Weights of a small image VAE.
Model: 2.52M parameters, 64-pixel images, encoder arch shufflenet_v2, encoder norm batchnorm, encoder activation gelu, encoder depths [4, 9, 4], encoder widths [96, 192, 384], decoder norm batchnorm, decoder widths [48, 96, 192, 192].
Data: trained on crops of objects in photos (Visual Genome), 20.7 epochs.
Rows from block 15 of the encoder, named by matrix and row number. Rows with one number belong to one channel. Each number is 128 + 24 x the weight over its row's rms, rounded and kept within 0 to 255. All counts start at 0. After the name is the row's rms in percent of the matrix's.
# p10: first pointwise conv (encoder.blocks.15.p1.0.weight, 192x192x1x1), inputs 0-191
# p20: second pointwise conv (encoder.blocks.15.p2.0.weight, 192x192x1x1, transposed), outputs 0-191
p10.48 141 [130 128 128 120 128  64 128 255 128 140 143 128 128 128 128 117 106 106 128 151 128 231 128 121 128 120 128 120 128 143 128 128 128  51 128 135 128  81 128 149 173 128 128 160 150  82 118 128 128 124 128  90 157  34 128 155 128 128 128 126 128 122 128 115 189 153 128 128 128  66 128 116 128 126 128 147 128 149 128 135 128 128 157 128 128 157 128 146 128 137 128 128 128 128 128 123 128 158 139 168 141 118 128 128 128 124 128 127 133 182 128  75 128 127 128 136 128  31 200 128 128 116 144 117 128 128 131 128 157 146 128 131 128 118 128 128 133 128 128 128 128 139 128 121 104 150 128 128 128 135 128 128 128 168 128 141 128 148 128 132 128 128 128 128 130 115 128 146 128 123 128 128 127 129 128 119 124 128  89  63 128 144 154 120 128 150 128 128 128 111 128 113]
p20.48 132 [146 128 128 128 128 128 105 135 165 161 158 152 136 151 185 128 138 128 128 128 128 166 123 127 128 166 156 128 128 128 128 128 128 128 128 172 128 142 128 128 137 128 127 135 128 163 128 141 128 128 191 157 128 149 128 163 161 128 128 147 128 143 128 155 128 154 128 128 170 149 146 128 128 128 178 144 128 145 128 201 145 128 146 143 137 128 128 142 128 128 128 138 128 128 128 128 128 128 168 128 115 128 128  98 130 163 104 128  76 135 132 144 136 126 199 149 128 128 128 148 128 128 132 128 128 128 157 128 128 128 128 175 128 128  99 128 128 128 128 158 128 128 110 128 128 254 104 218 128 128 146 128 128 128 128 128 128 128 128 128 128 128 128 128 156 135 146 196  87 155 128 128 128 128 128 128 128 128 122 128 128 128 128 128 255 136 128 140 164 128  99 110]
p10.49 114 [128 128 170 136 128 128 128 128 128 144  76 141 128 128 128 128  93 189 178 128  80 122 128 137 128 139 128 136 128 200 128 100 128 123 107 128 128  79  83 128 128 128  98 128 197 128 128 135 133 152 157 128 134 174 129 128 132 169 128 128 101 137 162 129 186 128 146 128 128 128 124 127 111 135 128 128 128  30 158 128  89 128 128 101 128 114 124 124 188 107  90 128 110 188 109 139 128 255 137 128 128 135 128 149 128 133 128 128 128 128 156 128 126 116 103 128 130 128 128 138 128 135 130 137 135 178 128 131 128 128 142 122 128 128 119 129 142 128 128 128 128 128  80 160 128 128 128 109 128 128 128 119 128 128 128 128 113 128 128 137 128 139 128 133 137 136 112 128 143 121 146 138 152 163 114 134 132 129 194 105 128 128 132 136 128 128 128 128 140  93 125 139]
p20.49 075 [144 137 152 153 157 133 134 155 115 133 168 133 128 162 128 128 151 153 146 169 128 128 128 159 164 122 178 164 131 137 128 155 160 155 153 128 119 136 164 128 128 175 128 128 136 128 172 143 131 146  79 128 158 128 128 128 166 149 130 151 148 128 128 128 159 128 128 149 146 151 175 128 168 136 141 131 137 128 170 128 150 140 128 152 144 128 151 128 147 112 152 164 146 128 150 148 128 173 128 128 128 128 128 128 140 153 143 133 128 190 128 128 119 102 128 228 128 171 107 128 119 128 156 139 128 128 136 114   0 121 128 162 128 128 128 128 103 128 128 128 128 160 128 130 128 128 128 143 207 145 131 128 128 128 128 128 128 157 149 128 128 128 168 133 110 128 128 128 128 128 175 128 128 128 158 177 183 153 168 126 128 128 128 128 128 128 122 128 121 128 162 144]
p10.50 117 [ 84 165  70 139 128 140  96 128 128 123 128 139 124 128 128 146 128 128 128 130 124 169 109 137 116 139 130 132 113 128 200 139 150 128 121  96 128 145 164 109  42 125 104 140 128  94 128 140 128 128 128 128 128 148 128 128 128 127 109 104 128 133  89 145 128  89 135 128 128 103 105 128 128 140 130 128 128 111 128 138 128 147 180  95 106 133 128 128 116 145 100 121 128 128 128 128 128 119 128 128   3 132 160 187 128 138 137 107 128 128 128 128 159  83  94 135 115 127 128 143 128 136 128 134 128 166 106 126 128 110 128 128 161  69 140 130 128 128 112  34 128 164 103 128 130 125 128 177 125 149 155 128 128 128 128 128  97  98 145 138 128 131 131 149 125 156 159 132  83 128 118 102 117  69 128 141 128 103 128 100  51 103 127 133 128 103 108 128 128 113  95 143]
p20.50 095 [128 128 128 128 128 132 128 152 135  77 128 128 128 101 142 128 128 128 146 128 128 121  87 128 128 129 128 128 126 128 134 144 128 109 128 128 128 128 140 128 128  96  75 128 128  65 128 128 128 126 139 102 130 160 128 128 128 115 155 104 128 128 128 128 128 139 147 141 128 135 103 128 128 128 128  97 128 128 128 144 104 120 128 102 128 128 128 126 128 128 128 146  94 148 128 128 128 128  85 128 128 128 128 128 128 113 128 128 128 128  53 128  49 155 131  36 128 102 128 128 128 128 128 128  95  74 121 144 115 128 128 128 128 116 128 128 128 128 128 128 137  59 128 128 107  87 128 128 128 128 128 128 128 128 119 128 148 128 128 128 128 128 128 128 128 128 128  55 128 106 128 128 128 128 128 122 128 130 126  55  62 128 128 128  75  85 167 128  26 128 130   0]
p10.51 094 [ 66 128 128 142 128 128 148 128 128 128 128 136 128 128 128 128 128 128 109 142 128 128 128 165 128 138 128 146 128 139 128 108 128 143  68 128  91 128  76 155 128 128 128  86 128 128 128 138  55 128 152 128 128 128 128 128 128 106 102 111 128 136 143 140 128 128 128 136 104  95  68 148  88 165 144 128 181 128  12  97  80 128 128 116 168 218  82 128 117 131 127 128 128 148 194 114 128 128 128 128 128 132 128 190 128 137 128 128 128 128 128  64 128 116 128 128 128  70 128 145 138 162 128 143 102 128 124 131 128 131 128 128 128 128 177 128 128 128 176 119 128 128 128 128 128 128  63 128 128 158 128 128  89 128 128 140 128 159 128 128 128 128 128 133 128 217 129 128 128 133 128 128  99 115 128 128 128 128 128 128  93  92 128 137 128 128 128 125 128 128 128 164]
p20.51 100 [ 99 111 128 116 111 128 102  96 118 115 101 104 107  93 105 101 107 106 107 128 113 106 127 104 113 101  88  93 106  98 101 115 104 108 110  92 108 107 103 109  97 100 128 103 106  99 114 128 107 105 128  97 106  98 104 103  93 109 101  94 128 103 105 128 128 105 108 111 119 104 103 111 105 106  99  92 100 102  95 126 101 108  98  98 108 101 120 107  99 120 107 105 102 107  97  58 128  83 133 128 155  84  93 128 103 128 116 128 128 128 114 105  98 119 128 109  79  91 128 128 103 106 105 128  94 128 128 128 119 128 107 128  97 133 108 128 110  92 108 128 128 105  72 128  85 107 120 128 138 107  95 107  79  77  96 101 105  94  99  83 137 128 128 128 132 101 128 121  93 109  91 128  83 128 128  83 128  86 103  83 128  91 125 128 115 128 121 137 128 109  83 121]
p10.52 093 [137 128 118 128 128 128 128 128 154  68 199  80 104 128 190 127 128  95 128  94 131 128  72  96 113  35 128 121 128  97 177 148 128 128 128 128 128  78 112 131 155  97 163 128 109 128 105  97 130 128 143 192 128 128 128 128 128  81  72 152 112 116 128 132 114 128 128 128 128  90 133 163 128  85 128 128 128 128 128 128 137 105 128 122 115 128 105  67 125 128  95 147 131 128 128 128 128 166 105 128 163 100 136 112 104  86 148 124 176 117 142 128 121 128 128 139 128 128 128  67 128 114 116  56 122 128  91 142 133 128 123 119 142 128 128 128 119 167 174 128 133 128 171  81 133 155  81 128 141 186 109 128  81 145 149 128 128 128 128 128 156 104 128 140 128 128 128 128 128 128 118 106 128 128 128 128 128 128 128 140 154 128 115 104 136 129 148  79 128 128 124 121]
p20.52 074 [146 115 196 128 187 128 128  33 128 128  96 128 156 128 128 102  52 164 128 128 137  90 178 128  96 128  97 196 120  83 138 186 128 128 128 164  80 109 103 128  83 128 128 197 128 128 128 178  86 128 128 128  61  76 128 185 128 128 128 128  89 128 128 128 128  45 149 147 128 147 128 161 157 128 126 128 128 111 128  73 128 157 173 185 128 143 128  70 128 128 128 128 128 146 128 149 128 128 128 128 128 128 128 128 128 128 128 128 128 128 128 128 128 128 128 128 128 128 128 128 128 128 128 128 128 128 128 128 128 128 128 128 128 145 128 128 125 128 128 128 128 128 128 128 128 128 128 128 128 128 128 128 128 128 128 128 128 128 128 128 128 128  57  80 128 128 128 128 157 128 128 187 128 128 128 128 128 184 128 128 128 128 128 128 128 128 128 128 155 128 128 128]
p10.53 101 [224 117 128 151 128 121 128 128 148 128 128 128 122 107 128 120 128 128 128 128 128 136 128  93 104 100 130  91 117 109 128 128 128  88 128 128 107 128 128 128 118 128 128 128 128 128 141  98 134 128 137 137 128 112 128 117  99 128 128 128 125  96 128  19 128 128 128 104 148 126 133  79  81  83 128 128 138 111 136 128 128 128 128 156 117 114 128 128  97 128 128 145 202 128 138 133 156 154 128 118 161  91 124 128   0 111 125 128 159 125 128 128 132 128 128 128 125 128 143  76 130 128 128 141 128 108 128 101 128 128 128 116 122 135 128  97 128 132 128 128 128 128 128 128 128 122 128 128 128 128 119 160 129  74 128 108 128  95 128 128 128  54 128 128 128  78 129 128 128 139 128 128 128 152 128 104 128 145 132 128 151 128 128  84 128  91 128 108 128 128 128  96]
p20.53 108 [191  83 128  66 203 146 128 128 128 128 128  77 190  95 142  86 128 128 128 128 182 128 151 168 128 128 128 128 128 128 188 128 128 128 128 128 179 128  89  78 190 128 128 128 162 105 128 128  95  99 128 128  78 128  64 153 111  63  54 128 128 200 138 123 100  82 128 128 111  77 128 206 155 128 212 128 117 128 128 108 138 128  88 136 128 128 190 145 128 128 128 178 128 146 128 126 128 128 128 128 128 128 128 128 133 128 128 128  91 159 128 128 128 131 128 128 128 128 138 150 128 128 128 128 128 128 128 128 128 128 119 128 128 128 128 128 128 156 128 128 128 128 124 128 128 128 128 128 128 135 128 146 128 128  77 128 108 128 130 132 128  96 126 137 164 121 128 113 128 106 128 107 113 128 135 128 128 128 128 128 128 128 128 112 128 128 128 128 128 124 128 128]
p10.54 114 [128 128 128 139 110 128 128 131 102 131 128 128 128 128 118 120 137 142 128 128 128 130 148 139 128 140 128 144 158 129 189 128 162  37 173 128 128 133 170 128 128 117 103 128 193 143 151 138 132 128 128 136 192 122 128 128 128 128 127 180 128 141  72 128 207 128 128  99  56 128 134 136 151 138 187 155 152 161 128 128 128 128 128 128  84 115 128 181 125 128 169 139 143 158 155 128 157 146  99 133 131 141 128 133 128 140  78 128  92 144 128 128 128 113 128 128 128 128 205 128  77 140 128 141 128 126 161 142 128 128 128 130 128  94 152 128 100 128 128 128 111 128  80 128 128 128 151 131 128 128 128 128  93 136 128  70 141 146 128 128 168 132 128 128 119 133 128 191 185 146 128 128 128 151 159 137 128 128 106 128 146 163 128 140 128 128 124 185 141 180 128 139]
p20.54 091 [159 156 136 154 141 144 134 128 128 128 150 186 166 158 143 128 128 155 135 124 128  70 159 149 146 128 128 155 128 128 128 160 128 136 147 139 128 146 116 170 128 134 128 136 144  83 159 147 126 160 128  72 131 142 131 114 158 163 128 159 128 115 128 128 158  87 143 142  65 147 173 146 148 150 128 121 206 128 128 101 143 132 162 137 133 150 128 128 132 133 171 153 162 128 128 137 128 144 128 128 128 128 175 128 128  98 128 128 128 128 128 128 128 128 128 128 128 128 128 128 128 128 128 128 156 128 128 128 143 131 128 128 128 128 128 128 128  76 128 133 128 160 159 128 128 128 128 172 128 178 128 128 128 128 128 128 169 128 128 227 128 128 128 255 128 169 127 128 128 128 128 128 128 128 128 128 128 128 144 128 128 128  76 128  43 128 128 128 128 128 128 128]
p10.55 122 [128 154  95 136 109 128 128 134 138 143 124 139 128 155  81 120 126 110 128 164 136 159 128 136 128 138 132 136 126 128 128 155 128 128 112 123 128 128 152 128  47 129  85 152 128 128  78 143 128 128 186 141 128 148 128 134 128 145 163 134 128 135 121 143 128 142 159 128 135 128 137 127 128 136 172 126 134 156 128 153 128 131 129  98 128 126 128 146 128 134 124 113 128 113  93 161 127 128 163 136  18 135 158 128 128 135 157 125 138 128  52 128 139 128 128 128 128 128 128 143 128 138 170 135 123 170 128 133 128 112 128 128 121 112 140 142 128 112 128  19 128 128 123 144 128 142 128 168 128 126 149 128 117 128 128 120 114 128 156 131 128 135 126 139 123 128 167 170   5 143 143 132 154  73 136 143 125 128  93 128 107 106 191 136 128 128  90 128 159 128 128 137]
p20.55 059 [128 128 128 128 128 128 128 109 128  79 128 128 128 128 128 128 146 128 128 128 127 129 107 142 128  95 100 128  97 128 128 128 128  88 128 128 128 128 135 128 128 128   5 128 123 118 128 128 128 128  73 128 128 128 128 128 128 128 119 128 128 128 128 106 128  97 128 128 118 128 135 128 128 128 101  75  89 128 128 128 122 128 128 109 128 128 128 125 128 128 128 128  95 125 128 119  44  66  89 121 128 128 128 128 128  31 128 128 114 128  43  94 128 128 128  81 110 128 128 128 128 128 128 128 128 128  73 128 128 128 128  82 128 108  76 128 128 115 128 130 128   0 128 128 128 128 128 128 128 128 100 128 128 128 128 128 128 128 128 128 166 113  68 128 101 128 128 128 128 128 128 128 128 128 128 128  83 128 128 128 128 128 128 128 128 128 128 128 132 128 149 128]
p10.56 078 [177 118 130 126 128 103 129 149 223 128 128  93  60 142 128 128 255  90 128 128  98 114 128  89 128 102 142 136 128 140 103 128 166 118 184 140 128 132 128 125 128 128 128 128 128 128 196 105 128 125 128 128 106 144  98 128 162 100 128 128 121  95 129 107 156 128 148 128 170 122 128 128 156  74 144 128 128 128 128 128 121 128 128 153 128 128 128 184 141 110 128 119 128 174 130 129 116 128 128 128 120 102 128 128 128  94 128 128 128 128 128 128 128 125 128 128 234 127 128 128 128 118 128  97  91 100 128 111  94 128 128 128 128 128 169 128 128 128 113 128 128 128 128 128 116 128 128 128 196 151 139 128 128 107 138 128 114 128 128 115 152 128 128  92 141 145 128 128 128 102 128 121 128 128 108  72 128 128 127 141 170 128 128 101 128 128 128 128 152 128 128  76]
p20.56 089 [189 180  76 128 128 166 101 113 104 128 164 128  98 170  99 128 154 128 131 103 128 165 128 128 176 150 124 143 140 140 128 128 177 151 199 128 174 159 128 164  80  92 166 128 128  94 128 151 199 183 128 128 180 180 109 128 171 171 128 108 128  85 128 166 128 151  78 170 128 154 175  99 128 166 165 175 116 112 128 123 181 128 108 152 128  94 162 167 128 128 128 128 128 128  81 129 128  69 128 128 128 131 125 128 128 128 128 128 130 128 128 128 128 128 128 187 128  75 128 130 128 158 128  91 140 128 128 128 128 128 128 128 128 128 128 127 128  98 128 128 128 128 141 128 128 128 128 128 128 128 128 128 128 128 128 128 128 128 128 101 128 139 128  82 128 126 128 128  99 128 128 128 128 128 146 100 128 101 128 128 128  90 111 146 101 128 128 128 128 128 128 172]
p10.57 092 [ 46 128 128 128 105 128 137 128 103 128 128 115 150 128 128 128  88 128 116 123 162 116 128 105 128  44 128 104 128 128 128 133 127 101 128 128 128 128 146 128 179 128 128 128 128 128 166 133 128 143 128 162  69 128 128 128 128 108 104 128  96 110 135  86 128 128 155 128 110  86 133 128 190  99  98 128 103  87 128 133 148  79 128 128  89  78 128 128 128 118 104 128 128 130 145 117 122  92 108 128 178 103 144  72 118  83 128 128 128 128 128 130 154 128 103 165  74 128 128 131  99 108 132 132 136 128 128  95 150 128 128 128 128 128 212  97 134 128 145 128 128 128 159 150 128 128 128 118 128  85 100 126 116 128 128 128 128 128 128 102 128 102 128  89 110  89 128 128 128 115 128 204 107 139 120 114 128 132 128  63 176  61  97 103 128 128 168 128 108 128 125 110]
p20.57 086 [128 128 128 128 128 164  72 128 128 142 168 128  60 128  57 128 135 128 128 143 128 128 128 128 166 128 128 128 128 123  83 128 128 128 160 169 128  94 135 128 128 122 135 114 128  96 128 128 118 202 128  84 128 128 109  69 128 152 128 128  82 128 128 128  77 128 128 128 148 215 170 128 112 128 128 128 116  62 156 128 128 128 128 128 128 105 166 113 128 128 128 130 128 128  70 128 128 128 128 128 128 128 128 128 128 128 128 128 128  77 128 128 128 128 113 128 149 128 125 128 128 128 128 128 128 128 128 128  69 128 128 157 128 128 128 128 186 128 128 128 154 241 128 128 128  94 134 128 128 146 128 128 128 128 128 156 128 128 128 128  79 128 128 152  60 128  76 106 128 128 128 128 128 139 128 128 213 128 156 128 128 128 128 165 128 128  96 128 128 123 146 128]
p10.58 080 [115 128 128 152 128 128 182 128 128 128 128  84 128 128 128 128 128 102 128 128  83 128 128 154 128 142 130 146 128 183 128  91 128 128 128 137 128 128 155 128 128 128  97 128 128 128 165 128 153 128 128 128  67 128 128 127  58 123 104 107 128 132 128 118 128 128 126 128 128 128 128 173  79 219 128 128 174 128 128 128 128 128 128  84 128 128 128 128 128 195 116  82 128  92 128 113 128 128 105 128 128 137 127 125 128 144 128 128 128 128 128  63 128 128 128 128 135 128 128  96 183 147 159 151 128 128 128 110 128  98 128 128 128 163 124 128 128 128 124 128 128 128 153 128 128 128 128 225 128 128  67 128 128 128  81 128 128 128 164  92 128 146   0 128  96 103 114 130 128 128 128  99 128  87 161 144 128 128 128 121 128 146 128 137 128 128 128 128 128 128  94 169]
p20.58 117 [105 107 103 110 106  98 101 105 112 128 101 101 108 105 107 102 109 104 102 105 113 106 128 105 102 106  99  98 128 102 103 107 107 104 103 103 106 102  99 103 100 106 128 100 106 109 110  99 104 107 128 102 101 103 105 108 103 106 102 102 101 107 108 128 108 106 102 104 128 106 128 113 104 102 128 104 103 108 106 128 105 111 106 104 104 107 112 109 105 128 106 100 106 105  98  84 160  96 128 128 128 102 100 153 107 160 102 145 154 173 169  95 106 128 128 128 108  95 128 128 112  97  99 106 100 128 174 139 128 146 100 188  93 157  89 128 128  92  99 144 128 113  98 156 108 113 128 177 208 100 100 128 106  96  96  97 102 128  91  98 133 151 138 147 168 103 128 128 106 128  96 128 109 128 128 107 128  96 108 108 158 108 128 165 128 144 109 128 144 104  96 128]
p10.59 112 [127 145 128 104 128  60 132 128 128 128 128 128 106 128 128 138 134 148 128 128 128  39 128 101 100 103 128 104 128 128 128  79 127 128 128 128 128 151 128 116 138 128 116 150 128 155 128 128 146 136 128 143 119 177 128 154 128 111 107 180 128 128 128 105 134 105 113 149 128 128 128 120 112 101 128 128 128 146 111 133 128 142 128 119 151 162 128 227 128  98 104 106 128 114 128 129 128 103 128 150 127 128 128  95 133  98 125 118 128 128 128 128 128 128 126 120 128 151 153 114 138 105 128 105 128 125 128 128 122 130 142 205 128 128 145 123 120 182 128 128 128 153 127 202 128 173 138 128 128 128 128 210 128 126 128 128 128 151 128 128 116 135 128  88 128 109 128 128 128 128 128 128 128 118 128 128 128 126 128 255 128 128 128 107 128 154 128 128 128 144 128 101]
p20.59 127 [128 128 120 128 128 128 128 128 128 128 128 128 128 128  66 128 128 126 159 128 128 128 113 128 128 128 128 128 128 128 128 128 128 128 128 128  96 128 128 128 128 128 128 146 103 128 128 128 128 128 103  96 128 128 128 128 128 170 135 128 128 128 128 121 128 128 128 128 128 210 128 128 128 128 128 128 100 128 128 128 128 128 128 128 128 122 128 103 128 128 128 128 128 128 128 128  62 128 127 186 128 128 128 150 128 131 124 128 128 128 128 128 128 126 128 128 128 128 182 136 128   0 154 128 128 128 128 128 117 186 115  70 128 239 147 128 118 111 113 128  74  73 128 128 128  84 142 128 128 130 128 124 128 201  99  88  46 128 128 128 128 142 171 128 128 128 128 128 128 112 128 128 128 114 135 128 128 128 128 159  32  85 128 176 128  98 128 128 145 106 128 128]
p10.60 070 [128 125 128 111 104 128 128 136 128 128 171 128 104 128 255 128 128 128 128 132 128 128 128  97 128 113 128 120 143 128 128 128 128 102 185 140 128 128 128 163 155 128 145 153 128 128 128  73 128 170 128 196 104 128 128 137 128 111 128 128 100 113 128 139  91 128 128 128 128 128 147 139 128  98 128 128 120 128 128 128 128 128 128 128 128 128  97 128 128 109 128 128 128 140 128 128 128 128 124 167 200 113 152 128 128 112 119 128 128 109 192 128 128 128 137 128 128 128 128 123 105 128 105 117 128 128 128 128 128 129 125 128 128 128 128 128 128 128 177 129 128 128 143 128 128 151 128 128 128 128  50 128 128 171 128 128 128 128 128 128 102 138 128  89 128 128 130 128 149 109 110 135 128 146  79  89 128 128 128 128 128 128 128 117 128 128 255 128  81 128 156  87]
p20.60 073 [147 128 128 144 128 166  99  61 118 129 128 128 128 151 146 112  60 128 128 128 128 118 194 128  32 128 128 194 127 102 128 170 128 128 128 128  96 131 128 128  73 120 128 196  73 196 131 221  94 128 120 128 125 136 128 180 111 128 128 115  95 128 128 128 118  69 128 152 128 179 128 135 128 162 124 204 128 128 127 148 128 128 175 202 128 128 128 128 128 128 128 100 128 128 100 107 128 128 117 128 128 128 106 128 128 128 128 128 128 128 128 128 128 128 128 128 128 128 128 128 176 128 128 115 128 111  79 128 128 128 128 128 128 128 128 128 128 128 128 128 128  94 128 128 128 128 128 128 128 128 128 128 128 128 128 128 128 137 128 128 128  47 128 128 128 160 128 128 128 128 128 128 128 128  66 128 128 126 128 128 128 128 128 128 128 128 128 128 128 128 128 190]
p10.61 116 [128 128 128 128 128  77 128 128  83 107 123  98 157 128 128 128  58 128 128  76 148 181 128 128 128 128 128 128 128 138 119  64 124  75 170 133 160 100 128 129 164 128 114 120 136 128 151  94 112 187  85 128 116 128 125 128 128  78 128 128 132 128 128 106 128  81 128 147 128 128 128 128 127 128 162 105 128 183 128  93 128 148 128 128 106 128 128 128 143  92 129  99 128 144 156 164 142 186 128 177 114 128  92 128 109  95  67 128 126 152 128  92 149 128 128 128 128 128 128  93 133 128 128 128 148 109 114  79 128  94 128 190 128 128 128 183 115 128 128 150 142 109 116  19 152  88 128 154  99 128 126  83 128 150 128 128 172 139 103 128 128 128 128 102 121 128 128 147 128 100 128 128 139 111 114 128 128 128 128 124 128 168 128 128 137  99 151 133 106 128 112 128]
p20.61 089 [128 128 128  80 106 128 128 161 128 128 128 128 128 128 128 170 136  78  97  95 128 208 128 128 208 128 128 128 140 188 128 128 128 128 128 128 176 128  85 128 128  68 128 113 128 128 128 128 153 128 128 160 128 128 128 128 128 128 124 105 128  97  75 128 128 141  70 128 128 128 128 115 128 128 155 128 128 128  85 128 128  91  67 128 128 128 128 128 164 128  64  87 123 128  78 128 128 128 128 128 197 128 128 140 128 128 128 128 128 128 104 158 128 214 128 128 132 128 128 128 170 128 131 128 128 128 128 128 128 128 128  97 128 128 183 124 152 212 128 101  98 186 128 128 128 128 128 128  88 128 128 128 128 128 128 128 128 128 128 128 128 128 128 161 128 128 131 128 128 128 128 128 128 128 128 128 164 128 167 128  65 128 128  78 128 128 128 128 128 128  56 127]
p10.62 106 [126 128 128 162 135 142 128 158 110 128 174 116 128 128 128 128 117 128 128 134 109 128  97 139 128 149 131 149 128 128 128 111 133 158 128 133 128 128 129 128 144 141 128 155  72 153 147 130 182 182 128 155  98 137 128 128  33 128 128 144 131 146  74 159 128 126 128 155 141 128 128 169 128 167 128 170 128 170 128 210 128 128  87 128 101 128  83 148 111 166 128  57 128 142 104  98 128 128 128 128 128 148 168 151  72 134 128 132 128 128 128 128 146 128 128 177 118 128  94 140 128 156 158 144 128 128 128 128 128 120 128 183 128 159 128 115 128 128 117 128 107 128 128 101 128 128 128 128 128 128 128 128 142 128 128 156 128 128 114 128 128 196 128 126 112 119 128 199 139  99  74 143 128 143 128 148 128 128 128 142 128 126 128 141 126 216  57 128 128 128  97 154]
p20.62 139 [114 114 111 111 107 109 113 112 116 114 108 114 117 117 116 112 128 113 106 111 116 115 128 109 107 118 112 110 128 111 109 111 115 116 110 115 112 109 105 112 105 115 128 108 113 116 112 109 109 112 128 114 109 116 110 116 115 116 128 114 106 109 111 128 110 112 108 110 128 114 118 119 110 109 115 119 110 115 117 128 111 113 115 119 111 115 114 118 111 137 109 111 128 128 104 106 202 107 135 169 156 111 106 154 112 166 110 154 155 185 202 105 118 137 128 128 110 128 158 166 117 110 105 100 114 128 203 157 128 154 107 198 112 169 128 128 128 106 106 155 135 116  95 168 113 120 128 193 220 102 105 114 113  97  99 106 102 112 101 106 132 172 143 155 185 105 126 127 110 128 106 141 115 128 157 112 194 101 107 109 170 115 128 180 134 145  99 151 158 113 100 128]
p10.63 111 [116 128 128 137 128 128 128 146 128 128 121 116 128 128 128 145 128  95 128 128 128 163 128 177 128 165 133 154 128 128 128 114 128 128 128  99 128 128 128 145 128 128 128 139 128 128  87 141 128 128 128 128 128 128 128 128 131  86 100 128 128 156  97 138 128 128 124 128 128  68 128 136 133 185 128 128 126  90 128 126 128 128 128 128 128 128 128  94 107 127 106  86 128 128 106 113 128 128 128 113 128 153 101 199 128 146 137 138 132 161 128 105 128 128 128 128 106  96 206 137 158 163 131 156 128 128  68 102 115 123  98 112 128 108 177 128 128 128 128  33 128 128 128  90 128 118 128 133 128 128 114 102 104 128 128 157 121 128 128 118 128  94 124 158 128 166 155 128 128  95 128  97 128   0 128 144 128 152 128 123 128 128 128 151 128 128 128 125 128 113 128 172]
p20.63 081 [100 128 128 128 128 128 128  82 116  99  91 105 117  93  93  87  96 128 128 128 128 112 107  91 128  89  92 128 106 102 126 128 116 104 128  87 128 128 128 128  86 108 113 112 109  92 128 128 128 128 124  92 128 102 111  96  92 101 108 104 128  90 128 143 128 102 128 128 126 117 101 117 128 106 104  90  89  94 128 110  96 100  84 104 128  91 128 111  93 128 122 128  95 100 128 128 128  71 106 128 128 101 128 128 101 128 128 128 128 128 128  82 128 112 110 104  74 128 128 128  75 128 128 128 128 128  55 128  86 128 128 128  96 128  88 128 112 112 105 128 128  96  89 132 102 128 128 128 128 128 100 128  76  93  89 117 137  85  99  79 127 128 128 128 128  91 125  68 128  76  96 128 118 128 128  87 128 128 128  52 128  97  91 128  78 128 128 128 128  99 128  98]
p10.64 096 [105 128 128 157  98 128 128 243  87 128 151 116 118 128 128 107 128 128 128 199 128 204 128 158 128 141 131 145 128 128 128  99 135 114 128 128 128  83 166 162 128 128  98 167 157  77 128 117 128 128 123  96 128 128 128 128 128 128 128 128 127 145 128 141 128 128 128 127 110 140 128 166 128 184  88 165  94 128 128 128 128 128 112 138 128 128 128 126 128 167 128 128 128 174 128 102 128 115 113 157 128 153 123 104 128 137 128 129 128 128 128 106 128 128 110 106 101 128 105 140 144 152 191 154 128 168  73 117 128 119 128 182 128 148 123 128 128 128 126  97 128 128 128 128 137 128 128 169 128 116  96  70 106 128 128 179 128 128 128 114 139 128 128 111 128 138 128 128 123 128 128  76 128 128  83 151 128 104  39  59 116 128 128 154 128 160 128 172 128 128 128 149]
p20.64 117 [105 107 106 111 108 100 101  99 110 106  96 101 108 102 106 102 105 105 104 107 114 106 128 103 107 109  98 100 109  95 103 112 106 109 103  97 104 101  99  99  99 103 128 106 103 110 107 100 106 107 128 103 101 102  99 108  97 106  96  97 105 105 108 128 109 104 101 110 128 101 110 110 104 108 100 100 100 104  96 128 103 108 100 105 106 104 114 109 104 118 102  99 104 107  94  79 155  90 128 153 128  95 101 150 109 143 112 152 146 162 168 111  91 128 128 128 121  85 128 156 105 109 107  98 115 128 163 146 120 154 108 137 107 153  87 128 114 105  98 128 136 109  81 162 103 110 110 147 173  96 103 104 104  84 107  96 101 102  97 100 134 153 144 141 161  99 128 128 103 128 100 141 109 128 142  96 128  97 103  94 161 108 128 159 120 144 118 164 154 105  92 128]
p10.65 111 [128 130 128 118 128 101 128 128 128 107 130 128 128 123 128 158 128 128 128 128 128 128 126 124 128 131 131 115 128 216 128 138 128 128 128 130 128 114 128 107 162 138 128  27 128 128 110 130 128 128 138 128 128 128 128 128 145 128 128 148 128 124 128 118 141 128 128 128 135 128 125 118 148 122 131 128 188 128 129 128 128 149 128 128 184 128 128 212 158 103 128 127 128 209 128 128 128 128 128 172 128 125 128 128 181 114 128 110 163 128 128 128 136 255 109 131 128  87 128 125 128 118 128 125 128 128 128 124 128 128 124 128 128 141 117 148 128  94 128 132 128 157 128 128 128 128 135 173 128  93 128 128 128 232 128 147 128 140 155  95 128 128 128 128 128 147 126 169 128  82 128 112 138 128 121 148 128  62 153 118 128 124 128 122 128 128 116 177 128 128 128 120]
p20.65 078 [128 128 128 128 128 128 128  95 174 128 128 128 128 128 128 187 172 128 128 128 128 128 117 128 128 128 128 128  89 128 128 128 172 128 128 128 128 128 128 128 128 128 137 121 128 110 128 128 128 154 127 106 128 128 201 128 128 128 177 128 110 128 115 136 128 158 128 128 172 128 128 128 128 128 128 128 128 128 128 139 128 128 128 102 128 128 128 128 178 128 128 128 128 128 128  81 128 100 126 128  86 128 180 128 154 128 128 156 186 128 128 128 128 128 128 179 128 165 128 128 128  92 150 138 146 128  99 157 128 157 128 102 128 128 149 128 118 128 128 128 168  49 128 128  97 161 128 128 128 143 137 255 128 128  86 128 140 129 142  78 128 208 128 128 128 128 128 128 128 117 157 128 128 128 210 128  50 128 128 128 128 128 128 128 128 173 128 128 128 128 128 150]